python train.py --model="image classifier" --targets=["finding"] --init="torch_default" --beta1=0.9 --epochs=93.9 --warmup_steps=1550
Rows from block 8, named by matrix and row number. Rows with one number belong to one channel. Each number is 50 + 15 x the weight over its row's rms, rounded and kept within 0 to 99. All counts start at 0. After the name is the row's rms in percent of the matrix's.
# convs0: expand pointwise conv (model.blocks.8.convs.0.weight, 192x64x1x1), inputs 0-63
# convs1: depthwise 3x3 conv (model.blocks.8.convs.1.weight, 192x1x3x3), a 3x3 kernel
# convs2: project pointwise conv (model.blocks.8.convs.2.weight, 64x192x1x1, transposed), outputs 0-63
convs0.144 104:04 45 33 59 72 59 53 46 67 55 69 13 41 31 54 67 29 84 52 41 64 40 61 62 27 58 51 50 64 52 47 50 43 51 56 47 46 35 46 31 14 51 48 49 47 42 25 48 55 49 48 36 56 57 43 18 42 66 39 78 51 48 45 58
convs0.145 100:50 74 42 57 43 40 80 38 73 65 49 55 58 99 49 31 42 34 62 50 47 54 28 38 55 61 46 33 37 60 64 57 33 68 32 55 60 62 15 65 53 50 66 69 46 68 54 56 79 58 50 41 39 31 39 67 74 41 58 60 59 42 44 48
convs0.146 099:58 51 44 38 47 78 84 55 46 48 29 49 48 62 62 62 56 37 27 71 21 57 56 82 45 35 65 57 88 68 47 67 50 51 62 47 22 47 46 65 55 31 46 55 86 38 41 39 59 45 52 69 40 61 62 59 44 63 66 51 75 34 48 42
convs0.147 101:41 58 41 62 76 46 37 58 68 64 59 11 40 39 38 58 40 56 54 35 50 24 57 39 40 47 41 38 68 62 65 45 32 58 67 61 31 17 55 62 36 50 64 50 45 19 33 44 48 59 36 33 44 78 44 15 45 54 42 82 56 57 35 62
convs0.148 100:34 64 32 77 80 31 42 69 57 30 63 63 75 60 54 45 57 29 32 77 47 43 54 65 73 44 51 40 83 38 48 32 39 63 60 83 47 37 55 82 58 56 44 31 68 38 49 55 54 59 50 74 57 30 56 70 54 47 54 39 56 51 58 55
convs0.149 100:56 44 32 34 46 44 50 61 58 37 54 61 71 33 61 65 47 48 27 63 40 73 37 35 46 49 58 76 68 49 48 44 60 54 63 55 42 54 62 56 22 72 07 29 55 65 43 34 16 49 28 60 76 73 57 83 51 51 55 41 33 57 41 57
convs0.150 101:38 69 15 27 40 42 51 36 45 60 45 28 33 32 54 73 50 69 45 50 50 71 73 29 59 26 48 57 36 46 37 63 49 67 67 54 23 55 68 45 35 47 63 77 56 60 25 52 50 40 52 32 54 47 34 72 44 55 26 55 61 76 51 24
convs0.151 101:48 47 33 54 41 34 78 37 45 24 60 51 36 56 47 36 48 53 45 12 53 37 48 22 54 56 40 52 52 64 38 72 31 62 38 65 63 45 43 32 26 26 44 52 30 59 66 53 84 62 43 29 40 54 35 51 70 36 40 22 54 26 57 28
convs0.152 097:69 59 58 48 28 27 48 44 43 66 72 48 57 43 20 52 54 57 12 62 55 89 54 30 79 38 45 40 33 35 37 51 54 49 62 50 76 61 44 47 45 66 48 54 63 73 81 35 57 40 38 40 63 50 40 56 45 31 39 19 40 59 57 39
convs0.153 101:32 63 30 71 84 49 42 59 84 74 51 36 49 43 66 49 54 39 62 54 88 48 52 41 57 60 45 38 40 53 52 43 36 57 60 50 26 42 57 58 52 54 55 62 58 24 45 65 86 66 65 80 49 41 44 58 66 39 78 57 77 45 51 39
convs0.154 103:50 51 49 32 75 42 58 59 41 29 67 71 63 39 52 68 53 44 23 81 39 59 48 46 75 43 89 68 70 68 35 51 51 42 58 63 39 49 64 63 54 57 25 30 70 43 39 54 53 47 39 57 56 86 44 63 25 46 80 47 62 55 50 42
convs0.155 100:57 51 05 54 49 37 53 46 39 39 73 63 57 37 42 47 47 73 40 47 48 48 43 51 46 45 45 67 81 58 41 73 32 55 43 71 44 39 59 48 16 54 55 42 91 61 25 30 65 41 47 62 39 57 56 68 42 34 37 35 32 37 64 74
convs0.156 084:43 40 40 46 34 70 58 50 48 45 51 27 46 58 27 74 39 66 42 22 33 49 57 73 10 56 50 59 57 44 45 86 62 39 58 48 41 32 41 49 15 40 39 42 53 40 38 16 58 52 36 46 35 54 64 33 30 72 38 49 53 38 32 62
convs0.157 101:68 40 42 61 53 50 40 58 64 67 44 41 28 48 52 48 55 43 70 60 62 41 55 56 47 39 15 44 52 61 59 65 12 20 58 86 66 37 37 50 58 41 70 54 49 69 12 49 44 54 71 45 31 31 54 70 56 52 62 80 61 40 50 36
convs0.158 105:60 47 45 56 88 40 41 40 13 49 57 64 71 48 27 79 42 66 51 33 16 57 57 56 63 60 58 67 46 63 46 54 44 46 45 48 23 49 65 59 36 75 53 32 68 52 71 55 55 43 42 60 36 71 34 65 20 51 53 72 38 56 38 40
convs0.159 101:35 40 60 56 62 90 41 55 52 70 45 40 42 60 53 60 35 61 58 63 60 27 39 46 46 57 73 14 38 42 63 48 36 73 57 24 72 37 52 30 67 08 64 84 59 47 56 53 42 59 67 34 45 49 65 51 50 45 38 38 62 44 57 60
convs0.160 098:62 35 64 69 58 34 59 74 57 34 37 66 56 24 48 38 76 51 51 68 32 63 31 31 72 62 47 48 73 66 72 50 39 52 39 72 58 32 66 43 57 12 47 55 53 75 21 67 35 61 52 39 73 52 54 51 57 68 61 39 50 65 55 60
convs0.161 102:17 70 46 58 64 59 75 68 47 59 60 45 59 59 76 42 64 35 31 68 65 46 48 66 47 40 83 24 62 48 29 35 60 44 61 44 41 51 46 57 56 42 45 48 72 36 79 52 82 64 34 83 44 47 42 50 66 34 57 46 66 46 70 42
convs0.162 105:53 62 61 63 71 91 18 66 55 63 58 45 47 62 47 77 47 50 34 78 49 44 36 68 48 48 81 40 43 25 63 46 54 61 75 26 50 36 53 68 55 38 52 65 49 38 60 34 47 54 63 53 49 46 90 62 42 48 61 33 74 56 51 57
convs0.163 101:51 63 29 67 54 40 53 67 52 54 53 55 50 58 39 31 55 47 43 41 60 75 42 44 50 56 44 45 51 43 42 51 32 55 60 71 93 40 47 26 33 15 46 39 54 59 57 65 61 50 49 60 38 35 55 69 88 41 27 06 60 31 65 35
convs0.164 104:55 43 30 42 47 45 82 50 24 32 53 53 61 33 60 38 55 22 18 60 48 48 29 70 42 44 37 51 72 63 23 46 63 35 34 58 18 73 38 53 56 71 26 41 46 61 64 60 53 46 45 62 48 23 47 59 57 52 53 38 59 27 80 45
convs0.165 065:71 39 54 34 43 47 61 69 37 32 51 81 55 46 88 47 83 38 62 69 50 32 42 65 46 46 71 50 73 53 43 41 60 27 42 41 57 55 40 37 61 40 35 36 60 41 39 47 47 60 63 94 56 50 60 38 44 49 84 35 35 46 64 61
convs0.166 103:31 67 39 41 47 50 50 31 33 63 67 52 56 00 43 58 41 73 28 44 45 60 48 39 56 42 46 39 45 56 26 72 52 61 46 45 42 78 54 24 29 39 53 45 44 46 51 42 60 10 52 41 66 53 50 38 49 61 30 42 28 51 56 16
convs1.144 107:44 23 29 60 41 57 64 33 60
convs1.145 094:71 61 66 31 27 36 47 47 40
convs1.146 102:67 58 68 50 36 51 27 42 26
convs1.147 102:64 58 64 44 57 57 30 21 36
convs1.148 109:49 22 31 52 29 56 35 62 50
convs1.149 095:43 27 41 54 48 34 69 57 23
convs1.150 092:36 35 32 52 55 54 73 63 74
convs1.151 105:57 63 62 67 79 70 60 52 54
convs1.152 100:52 50 61 43 31 26 39 79 52
convs1.153 098:62 55 34 75 39 34 64 52 29
convs1.154 093:41 55 28 40 76 51 46 54 25
convs1.155 100:28 64 44 32 67 51 37 28 41
convs1.156 102:47 54 36 41 27 37 46 29 26
convs1.157 104:32 49 35 41 54 24 34 55 30
convs1.158 094:38 41 27 41 28 49 52 75 56
convs1.159 100:67 58 81 52 55 57 40 36 31
convs1.160 097:41 59 68 29 46 68 37 39 28
convs1.161 094:43 51 62 30 34 81 39 54 59
convs1.162 102:53 23 50 69 45 60 66 65 67
convs1.163 108:26 42 23 46 57 56 51 73 46
convs1.164 099:63 55 29 60 53 39 69 61 24
convs1.165 082:40 37 39 53 27 22 40 40 38
convs1.166 101:52 66 62 36 34 40 31 42 24
convs2.144 113:72 73 55 60 26 53 38 56 56 34 48 73 47 51 49 73 61 65 58 73 68 37 52 49 43 35 61 49 26 83 58 35 25 50 59 38 65 51 44 62 48 41 56 53 35 38 46 33 51 41 41 40 27 37 50 51 28 14 92 55 51 70 52 69
convs2.145 106:62 62 46 68 35 78 50 50 63 33 34 58 76 58 19 53 40 71 65 60 40 58 69 57 18 21 77 37 64 61 54 56 33 53 27 60 57 51 49 45 60 75 60 45 45 70 37 39 62 52 46 62 22 76 49 55 33 32 62 53 63 65 54 67
convs2.146 095:56 49 90 81 11 56 68 42 67 50 79 50 51 47 53 45 34 60 43 66 60 60 60 40 48 41 56 53 40 66 70 60 15 42 39 47 60 25 45 62 45 67 50 55 71 70 68 66 50 57 53 81 60 44 52 73 38 47 59 32 66 49 52 54
convs2.147 106:19 42 50 35 84 47 58 42 58 60 39 52 42 64 69 44 63 42 38 66 66 73 50 50 40 82 39 61 62 38 43 60 57 54 43 64 45 61 25 46 83 42 46 37 50 50 62 73 78 20 43 49 40 25 46 57 41 81 44 65 69 36 60 43
convs2.148 088:54 64 36 21 91 48 21 36 20 36 57 55 61 30 56 70 42 48 45 41 60 58 48 72 77 43 36 62 46 40 45 36 60 58 44 33 47 60 56 19 57 70 48 44 49 61 38 54 73 36 66 49 40 47 50 47 31 39 36 55 75 49 33 18
convs2.149 088:50 58 38 22 75 61 26 81 36 46 50 48 74 52 41 46 67 31 55 53 22 33 58 37 69 29 31 47 64 38 45 30 66 83 52 19 58 53 44 50 52 55 63 35 38 62 56 35 60 57 63 34 22 63 46 39 67 34 58 57 46 40 58 31
convs2.150 132:76 66 45 37 83 47 37 36 36 45 41 40 33 62 34 39 59 52 69 19 49 29 21 29 65 80 55 58 38 36 28 66 64 54 69 56 59 58 59 67 30 27 63 41 42 33 63 38 36 45 50 47 43 46 41 59 66 53 32 56 25 34 41 63
convs2.151 108:63 48 41 71 35 33 59 56 72 87 34 41 52 66 14 39 57 43 52 51 52 55 50 51 33 55 65 47 59 50 58 47 31 58 55 71 39 44 67 20 73 49 24 32 34 79 64 57 40 47 35 36 62 69 32 41 66 54 60 22 32 63 58 38
convs2.152 107:63 40 34 72 15 42 43 44 58 37 39 35 55 43 54 58 31 62 51 57 58 54 80 56 66 32 64 28 44 40 75 56 27 32 46 54 58 35 54 65 41 39 31 51 64 28 31 41 49 63 32 43 55 83 57 35 34 09 45 39 60 65 42 53
convs2.153 106:81 33 46 33 50 55 50 46 61 40 50 68 62 67 38 61 48 57 56 55 35 22 69 35 43 26 50 37 55 63 85 42 53 59 44 47 43 45 43 64 48 55 43 52 40 47 67 44 29 39 67 41 23 25 41 69 47 15 73 40 93 38 53 58
convs2.154 105:53 91 45 66 81 65 31 45 49 56 45 38 24 47 35 21 73 61 58 38 33 66 28 30 61 68 63 44 57 50 37 51 65 69 36 45 62 58 67 55 47 23 42 46 52 53 26 45 47 61 47 68 45 47 29 81 68 49 37 53 37 56 47 33
convs2.155 098:20 65 38 60 48 69 61 47 75 57 37 58 45 48 70 39 62 63 28 45 23 75 35 48 30 39 66 37 69 80 56 51 43 59 43 49 49 69 38 68 55 57 43 42 68 53 49 83 67 70 30 29 37 50 60 61 67 66 65 58 59 42 64 75
convs2.156 056:80 28 72 52 36 38 64 43 56 51 46 80 52 67 45 75 34 59 57 36 71 36 46 50 37 47 21 33 56 45 70 73 45 27 63 33 54 24 56 37 59 60 46 41 24 38 54 70 28 39 64 62 52 42 57 61 32 30 51 27 58 43 35 67
convs2.157 084:72 48 47 28 50 44 64 32 48 46 27 44 48 47 65 31 50 52 28 31 70 41 46 55 72 59 52 91 52 54 35 46 76 66 46 67 48 60 45 74 32 70 73 86 74 47 45 39 73 51 39 51 57 33 45 66 46 39 42 28 39 38 33 55
convs2.158 090:57 41 65 37 60 69 06 39 41 53 52 67 39 45 68 35 95 23 50 60 46 41 39 42 60 61 32 63 42 53 28 32 65 40 61 51 48 55 48 42 49 48 55 54 88 35 48 35 31 68 58 44 46 30 46 38 63 60 62 47 18 56 61 58
convs2.159 086:68 53 36 40 81 71 08 54 64 46 19 64 49 48 43 40 74 66 21 39 45 70 38 69 53 49 57 56 64 39 43 66 71 63 36 56 46 54 27 48 58 43 33 20 58 42 47 41 51 36 57 42 23 39 51 54 62 42 45 34 64 57 25 40
convs2.160 105:43 33 47 25 55 46 41 84 58 49 54 74 57 49 53 50 65 25 71 59 30 30 70 26 61 54 62 26 46 52 57 34 41 48 66 37 59 43 66 47 65 39 29 42 60 19 67 37 46 49 77 41 35 51 58 28 83 37 49 44 69 57 72 56
convs2.161 110:59 59 41 62 61 63 48 33 35 44 43 46 53 30 37 72 26 81 52 33 52 44 31 64 48 43 90 70 66 46 53 50 42 39 54 51 57 59 18 69 30 68 56 45 51 80 57 65 56 58 37 63 36 56 48 45 34 56 37 71 78 16 50 57
convs2.162 096:52 53 01 34 52 51 69 46 34 65 59 53 43 45 27 52 48 50 79 60 20 46 59 33 29 53 32 24 65 69 69 54 59 47 35 54 55 94 71 43 60 49 50 35 48 46 59 44 49 62 54 41 45 75 35 59 48 40 66 40 37 53 67 65
convs2.163 105:52 41 24 51 38 37 58 30 73 51 49 45 37 48 42 46 31 54 21 45 51 75 84 43 49 31 54 46 62 43 84 53 67 51 17 59 39 66 82 34 52 53 34 46 71 40 35 40 46 47 34 42 57 48 49 57 39 30 70 25 45 63 22 48
convs2.164 106:51 44 82 38 63 70 13 61 42 30 49 42 60 49 71 45 53 25 52 59 44 44 48 47 51 37 38 32 41 42 38 44 51 52 50 37 25 32 36 57 57 68 91 68 69 58 69 45 67 62 78 69 20 34 46 62 59 60 42 69 67 50 51 50
convs2.165 052:33 46 51 58 30 63 55 45 62 25 48 45 59 46 40 61 53 73 30 31 44 60 39 51 44 35 79 62 42 71 76 15 39 28 63 37 60 40 41 53 44 59 36 30 66 24 33 48 30 58 54 51 48 69 55 43 64 43 70 43 86 74 40 64
convs2.166 105:02 65 51 53 45 55 53 70 39 42 39 57 73 41 65 63 58 33 74 76 36 63 44 68 20 41 29 28 58 62 36 27 59 67 43 59 51 68 55 38 70 32 59 53 32 61 45 51 64 67 69 44 48 42 22 68 48 71 51 54 46 48 51 41