Weights of a small image classifier: 0.599M parameters.
Rows from block 10, named by matrix and row number. Rows with one number belong to one channel. Each number is 500 + 40 x the weight over its row's rms, rounded and kept within 0 to 999. All counts start at 0. Numbers have three digits each. After the name is the row's rms in percent of the matrix's.
# convs0: expand pointwise conv (model.blocks.10.convs.0.weight, 192x64x1x1), inputs 0-63
# convs1: depthwise 3x3 conv (model.blocks.10.convs.1.weight, 192x1x3x3), a 3x3 kernel
# convs2: project pointwise conv (model.blocks.10.convs.2.weight, 64x192x1x1, transposed), outputs 0-63
convs0.85 099:497507378477483550484523490530496498490537467555518530461464484467428478469482496423530477579506531534509422435475488534491448562566509467449478471535446501506494505520502573497518437471463564
convs1.85 103:473455480517447527536435545
convs2.85 126:539461509530499500589553461574529482437478483555470504584525483470489455510478506509477560572496445570476482508423531560451554503464488538502435480469544549500509495507493497494523557541437450
convs0.86 100:495523448448502491473545523493519525438512479485552448423514563531511504552461474480532530499543472408536582518502462519546454508508570476511543459490549555517459493595522502530501572476539438
convs1.86 105:491547515441488440498569504
convs2.86 122:475523511475514438450513511487456505486543543423551355477476449472464513492485523519534469448484502414507526519524456518563529459528502454516594511492576494508523438463463481501537467498519492
convs0.87 100:506509502429432512430465484425548538535500528487485481470490484555519515494489517590549455446473591444507465456564504498498511443456558477547470506446515592486521493528492483488418518527498504
convs1.87 095:490573472449537476477471452
convs2.87 112:587495494555433519537525543571550519504508550507485486460502531447552483552493512473502560492487391496490448454561447504485540424541481525527454473531518547503496564468547549499437488468508476
convs0.88 040:487533426449459438609475458522531536506541509494498435402466472525499491544511517518459503441542563473447495463577449535537519492490490473530551499441437494519527441496455540500506513471481476
convs1.88 036:507452541502527543567557501
convs2.88 040:491461501524464504465524512526495500497512562469546438476512440495499569440479488533475501511525554441552590425535432491545476482511501477523579582445541513547514475516444490458533481428504564
convs0.89 100:497527514435488523468508506515568479444543529570496499570457529545490595438508543513527472476519605446562411480475523490485506507569524493487482471439464504484508514506468577499489439529475489
convs1.89 097:444497551448449553477499503
convs2.89 092:488463417552516488525568499509446512527555519548459499556549490508541523485369490449505493510506438462494540475550481482473504442567430508527484412479514574495504503531484555498509480481457511
convs0.90 104:434483561459463516516521513507464416432444482490500478547436458540567500410460461535525479443539509485592541499427542456448485471469519489453493535515479471454530468499499513475506570530482490
convs1.90 098:551520451527488451550483446
convs2.90 108:517535458500423440505468532531534556474505440489480535514518448528498465450446422465518491523522483516568450541576467482480575496473522490509486467535461532427551460519469478480462610514485455
convs0.91 101:515498490524522435544475534491564531531483587552470545461547534496502497509537463512511503486533490485512489440535429528460577514481529423478459486431553555582504538465429554553513440488473481
convs1.91 097:448476531464467566458460511
convs2.91 094:480500463510551494479453469495481518478501515528465514431492510498530506486470493496515541531555522413501519557511408525542546510532478568482538517557508503505483416490592583471626511503455496
convs0.92 100:547514549497460471481495504444508528565510514519486524426517458552568505523504517548519418429460552502527507514528562530485548434487548528532466390473472517563491524555496450441447493533493487
convs1.92 095:464469555462493552454479549
convs2.92 111:543530479498533554510474542428487427549557604518479471513461478521469469530535506521553465471551509499498485536586446536477580522515462485514504442509489442513499465529506425571562462521476519
convs0.93 101:419565445453520570460423481486547511521502482501439469469479483479412495522500519493560528537532550540454479394576497544473505512532549486514475550443448510496554467489477491496531491513457485
convs1.93 098:467450550495460548472463548
convs2.93 095:503424483583496563574490471520543453426554491575408526504501532454553450508484513472472508562470474532490479532494445516460532498499526507472422523503528496524493489432595546505529507506484493
convs0.94 100:569406520550502476522507438561529513523431498494482514556551481487495477486514521472524500468509408545484458525469524501468484502509594565436484439458561482556510529487416486504484486538524559
convs1.94 101:550454553531453514531468541
convs2.94 101:552577537501482476492448545477505492525543452477476592499569511534505524474525517484517506471495449496581441553480453486553530525456491489423542437504431444506521507462573532535533476508419492
convs0.96 098:582523381508490485473507483510497557522492515468482527459437508496527486512495457524517446418505501422462569517513511451470506472477532579527488433470529542477455502581525449428489518466535494
convs1.96 106:480523556502412470521477527
convs2.96 083:497495498508493431451477551557490579445487471493532521525564519522492525461496560466561539481498409480582462485538558418550539508485443500481535483543473501475519519508530514504537609527462501
convs0.97 101:497481480485484502522462404467455494481457475513486507481480420552477521507493528577526490478582547547446493476532515430501495486478598513430505547456575552456503509549467522510441550509446528
convs1.97 100:489462460507515503552568561
convs2.97 096:522509525452556505560431543530484467549535522510428477494469500463534417464432510518565456551508540519545484506525418482499540495546505502417566486503458486465543477414540553515516503545480517
convs0.98 102:439506539455504528497491520417433445571534464518434551475418473561532467511580454515524565471511514532481500457504478482457496447500556521537534512533513512516482458511499546474489583475439445
convs1.98 100:537556526497494537506568557
convs2.98 101:441515553534436457518527486551493498485438499438564521523496420523454426474522438495456453493434501551519550503503490452508469525455477523481526455459477519417536457511415476496523463505549560
convs0.99 102:471513472446480537447458504462465542530500451467416504485434500506437512511514508557465500470526527531471422554528502466499483420459466454532498520448482514490453571515540479516407507394511472
convs1.99 116:447519431441529523474523520
convs2.99 093:482497560496470482530475473535501579467480478454493524494526515485460521439505440356462532471460449578492512517503528472573450486475487536496529514560446533474568450547490501492461548449506517
convs0.102 102:534517475470496467541476471490559491482519596561499506464522522508497564492488507482539483465528575444522495380529504513498498502507538431429449467452518538520521528462409574528478505548446492
convs1.102 095:473432550489449549531509480
convs2.102 097:471562432482525494454451531506465504460565460555437545401486501438509485473457496508536527502479507428474474568529425503506499457508545560509540548543487525481514437478574558459530489481473503
convs0.103 103:386506513507526513516514530512469473547561460527458495524567566433458499513523534443446518438442533475514468465500501493545493461480529505580552513506503489538467488433458519495467563489604499
convs1.103 104:478522506521505544489522602
convs2.103 090:459465463562537507496520475567497505468495489468513524544548511525602472483490555506444446548541510509533500499448512452517421535520441494424560483463550481544514485515477604470525479417493498
convs0.104 098:422529408464516576499428443518556506512455502480454481464496493509456509492506543525585487512546489489438467392495459562482508495534574475500488564450501509440491501540496487507513531487454533
convs1.104 098:474572473472505469465562471
convs2.104 125:578454489553478542545471525514547452498552513572427529519510496481576514521465470455492510525512517538513443500489430484454479525467514506407428496519472489545533540482581580509476522485430488
convs0.105 102:517379474559497507532428398517562497503491510495482459437519478435487553465499503465478474455489486435461461424567469558495491481517512535499518479437488449516444476482478492456521492505469554
convs1.105 102:520429486555483545475448505
convs2.105 111:491533465491497428498390542535539502443533453524444576515561508496465475487496468429576504436446537456517499557460508472481474517522435522467531510545461430505504484483583518538528506502508522
convs0.106 107:429492504534526542471504509498460522495528524451540475518502540380495470557484550455505560512463480442468513517595459500588490517501488500517589456507527512505451486406541499531554506498542494
convs1.106 104:507515476525527547556540572
convs2.106 084:478447431602486500599542440525510496476508527503497471579506488478542442543490504489472490580511493511461481505453510518492504497518485582494464437492525549437508570522447603512511501506484479
convs0.107 100:544486502452530495449502500512443531465442506508497486487502484514520546554469507501504500490509511388481569451486530532604520529505578508452582435490541520496513455539442531535584565525494479
convs1.107 105:488548432516482544465448529
convs2.107 107:606462511523486464493520487488483589505527442467563447488517504471511517411531496548496460500521469558521474520474523492590485532435566485505506500462536590519505474548443462460457465466522532
convs0.108 102:541517466483458506449512568477492481533592506541480476520468528507453496485558453440452527586444532534528424459459501559549441543593530502453475509468467488506478544456487510485489462508461556
convs1.108 101:519463516515458556549560536
convs2.108 102:487470488544427493494515446532500463495520451570432563531564527461494530506449447474519537496514502528469509518448515478488420439452476476544432579560560472503575541479522566498485493463464500
convs0.110 103:472489430466478531546405453525505480479492441493478554469452433479523496443463506586492501436515535451478525481503492528490518506452487499529511459422561440494546479496463493386527529522518552
convs1.110 105:490502499519543555549517580
convs2.110 096:485570512466571552531479532492475467530553525521455521598507549531550567563466550522499472474486547406539479533518530504460533485536567434565504473495473499529445498516549472519542472546487478
convs0.112 103:463450453453483567468453460455504525461480509535492474375529504471471514554496583519538559494530494479465437418590456506495437460502513455510514470456456491524543476491511487530531470476466518
convs1.112 099:552455489542474441542461484
convs2.112 110:558468472591485550483476488534543471485501537558466468504482497438514466526489518455456458509453455507458413547501475538446460460482475542463428548530517494522475573482545574427520465494470553
convs0.113 098:582511548469525493465498495518544504517471523442567466575504493442454512496457469517548553503480499507455492499555432563549597551499478502411493495549553556445473517527526469559499516466536495
convs1.113 100:564526540539501559542532513
convs2.113 085:502598452497506486422493485491512454446565585555522520485422447521463573548523476489524505430509497435470478559532492541450485470482465535428470477497467465497530506520550494478488434510466523
convs0.114 101:391527482491538507529493500515504499474468484544511494394512476560537438505458515519448478499508495543571510458483535549472515502452477357576527534487482477540548489553506488487535522530496475
convs1.114 113:443461435524495463473538463
convs2.114 090:509513436510525483543506576471476507556537394561466553532564528497474535481479460492528482496556474504476490563485610449461562486467498442526504409443511489490502493523525485537495514553521472
convs0.115 099:465540542433491503364442508460510517557525547481431464500487503570435501456499418542495436510439529494469489470476455491533530484440560489503512519474477500473477456472499524465530455535461532
convs1.115 089:486493466468447463543538567
convs2.115 088:452462548508449578539505481539483426495472434478475545421484492475515472484511481510475497589474482539496506485503385491533499498482603467495472530475450528487559533466491533445523418508494487
convs0.116 104:478525485477557477523489450499506474524598482531464506488448460510504548506491578490506463436476558497488520494459592488472510451471552549539510488553430439443530418516441477466489558540468538
convs1.116 093:462577440474488477459513489
convs2.116 114:483520470528515494480500532407522471559504474556523510438438495494534532500552535448499441417540459572480466538530574527429487476488513452475483529461574455493459493536463426538459481489536477
convs0.117 100:469524449461497521434486467540507444437426561512472504485511552471495430528472515396437440527530461580505472530493478537496428535532468456484485517490486467506424516486500500445549499496453444
convs1.117 099:530556541504496524529540575
convs2.117 100:468437500538466596529504518490463439512472527479526485462478457492506501473559552490521484517501549491494515418523442490576489555467534484426543536492452463585533528541466481524483465473596551
convs0.118 098:467532390509527517475483479532610497504510511517493544479542515472525560511468550489540437456461538470481552436552506537500494528503604526466492513473550519465543468534437477439494529551518540
convs1.118 097:545451536545476445492450474
convs2.118 106:557441545535428459500451441509565496481532508498516518541492539468443438487560557448543563507419467579479435479458542505536494512449463488497457470498468458474525545519499479528455472541553518
convs0.119 101:473535508466499478572455486485579533545488416520459512506498490555468475559523476554514520472525488549493429464561585507498525477553438510548500506456415448549553513559518507517489469472533440
convs1.119 101:530586547499447507486514527
convs2.119 088:555491529460480503521464454491525460478411491555452492449423488474503460486510498556522554534499472536479447547494460550464512522423574516534411513577471527429501492461482451470500485555457495
convs0.120 106:464539502513533495534524465468503528488550600480544446505501487490508494484485606471503437498443546525498483474533512510487474492482412432536559548559419520485554443530588466504500466538492520
convs1.120 108:548542584481492514534533482
convs2.120 096:510526564473514512498522457539487465485435591463525478511518472569486463583511531522433535496502410541528506489481521504431440464525432553507525498478555490469498485470445458542531528460431437
convs0.121 100:437571463480518508464511553543447491519459500489508491436525555531446410548478506405483493549460542575476534508510423518576559539523502469479556515540494501505447492525530542493538547467496499
convs1.121 106:523433527542477554500443490
convs2.121 104:527466536529469468538536394535465518499498546455556397496444483485499429492535453524473436498549515523488542537519426509527533513486554514472472492503479533437518565463440464467550444520537503
convs0.122 104:436566469477539508493503464480517549489478499500505479567438441443456548483511546484519411532501526428452526513491481522529522520414508456491490502471510575460564522471405559531551485475472541
convs1.122 096:460519458456483583535483500
convs2.122 088:406426476458527489518504511547514545487510460512470486468549521503480570457507577464508598468423504509446522479465541547505459514529529535609520542555523520528485460540485489525528555505492532
convs0.123 105:450555436499523528488489525525540530577552498503446512508494471516457502504478532485537515579462435499511498484519505530457547545489610505525474459469486483514587494521514469472487379566468551
convs1.123 092:446571551467499528468468502
convs2.123 097:534490517533537509534476472441494482502564537577444480576492527459546563544473564487544505511549515482490423517463529565500554537485569446516469433501512471490454522515517485567512499566436447
convs0.124 105:508478496502485468497492509507509483493470530429544470519556565400498473531483469481480614509477467446453575540561447486537533517488464550458501497521504469517506422399510449512538519520561507
convs1.124 106:474471461536591512488537511
convs2.124 099:467508463549455497510539417527466467475529450503459455490526487421517483511452495552507578527517431483500499529487431465516445464454497505609469542505547517490524511451515560489536437492434442
convs0.125 103:444466496495528469554574419503500508471508514519570487460500542518530534491504498402560389512471538520525493416472529500524499508531513445485561544607453549490493464521509533517517475477502509
convs1.125 102:528549540491470577461476477
convs2.125 085:504530539437533434517548457567482522455401521483514473537558481536444494497470519504442547520494511505496514497437530587451485481493482540527528495505541527458506492459467443476552550475384469
convs0.126 103:552466501542472444525487498458497543512498456470525535520535580459493515581524499476463475504481517539440416473541515522563518551583520509447540506506546524572399536531516479552449469515534529
convs1.126 102:529514536545531532543553559
convs2.126 104:455535542512505443480540456507428413509522526529533472514508399487433534493507513544482488486520530474454496518384504523515433527442504499434533490447556469521531504535465513498537428498454543
convs0.127 099:457496440502538597462461454533520504449491462515498526410434481454481512551466556440536558495564503556460448460538476513511431519495561468529556548488470510452516465536527491490511520438500472
convs1.127 099:542494551472456474544470562
convs2.127 129:472480498512471525456454493548511479441535543497470517530536506517476531448484505449474471540571526458536479482533462494506503459490497468494488588508503471560514594410582546432488502458487609
convs0.128 103:508510431494467525521485482478486515494508428543449610400513485479449540525509472485481480476532524512488501483511509471526477530530544559486510429443536464541461538515472607439447457474562533
convs1.128 093:555549475428465536493482483
convs2.128 097:541549515426558448498453508484554548524430441508453528529507498535509481434478462513540498452499556463530482531510510446496470522477462505439500473593440481438530505450563551459530540493502575
convs0.129 103:412544461485481532548521512493492439401518488567558509476520486505530514491462484513514477539528501567568486415474502520507507539559448389536471483487528518556497557513513573537526530513476487
convs1.129 102:523450494489479538438567467
convs2.129 122:502478413494500538518479492410527449482473486534477514546575498563459545515539503497497582486509483460436535525485530576471492518444469531546490419534478498527515551559489480529561436508429522
convs0.130 103:566461503511467484414498464522627552513431448415507519532437549447514502511513473545501479500489502511439482592538517454516491504487477535509489519506545525474476499546516435567477488465535473
convs1.130 108:501593507492565525480499519
convs2.130 110:450482531534537502494525493525492459482501528552481519510465454499579505564443521555483460584469552527526445515433456464452507539514459550424456512447529465490497478499536600462552541500443471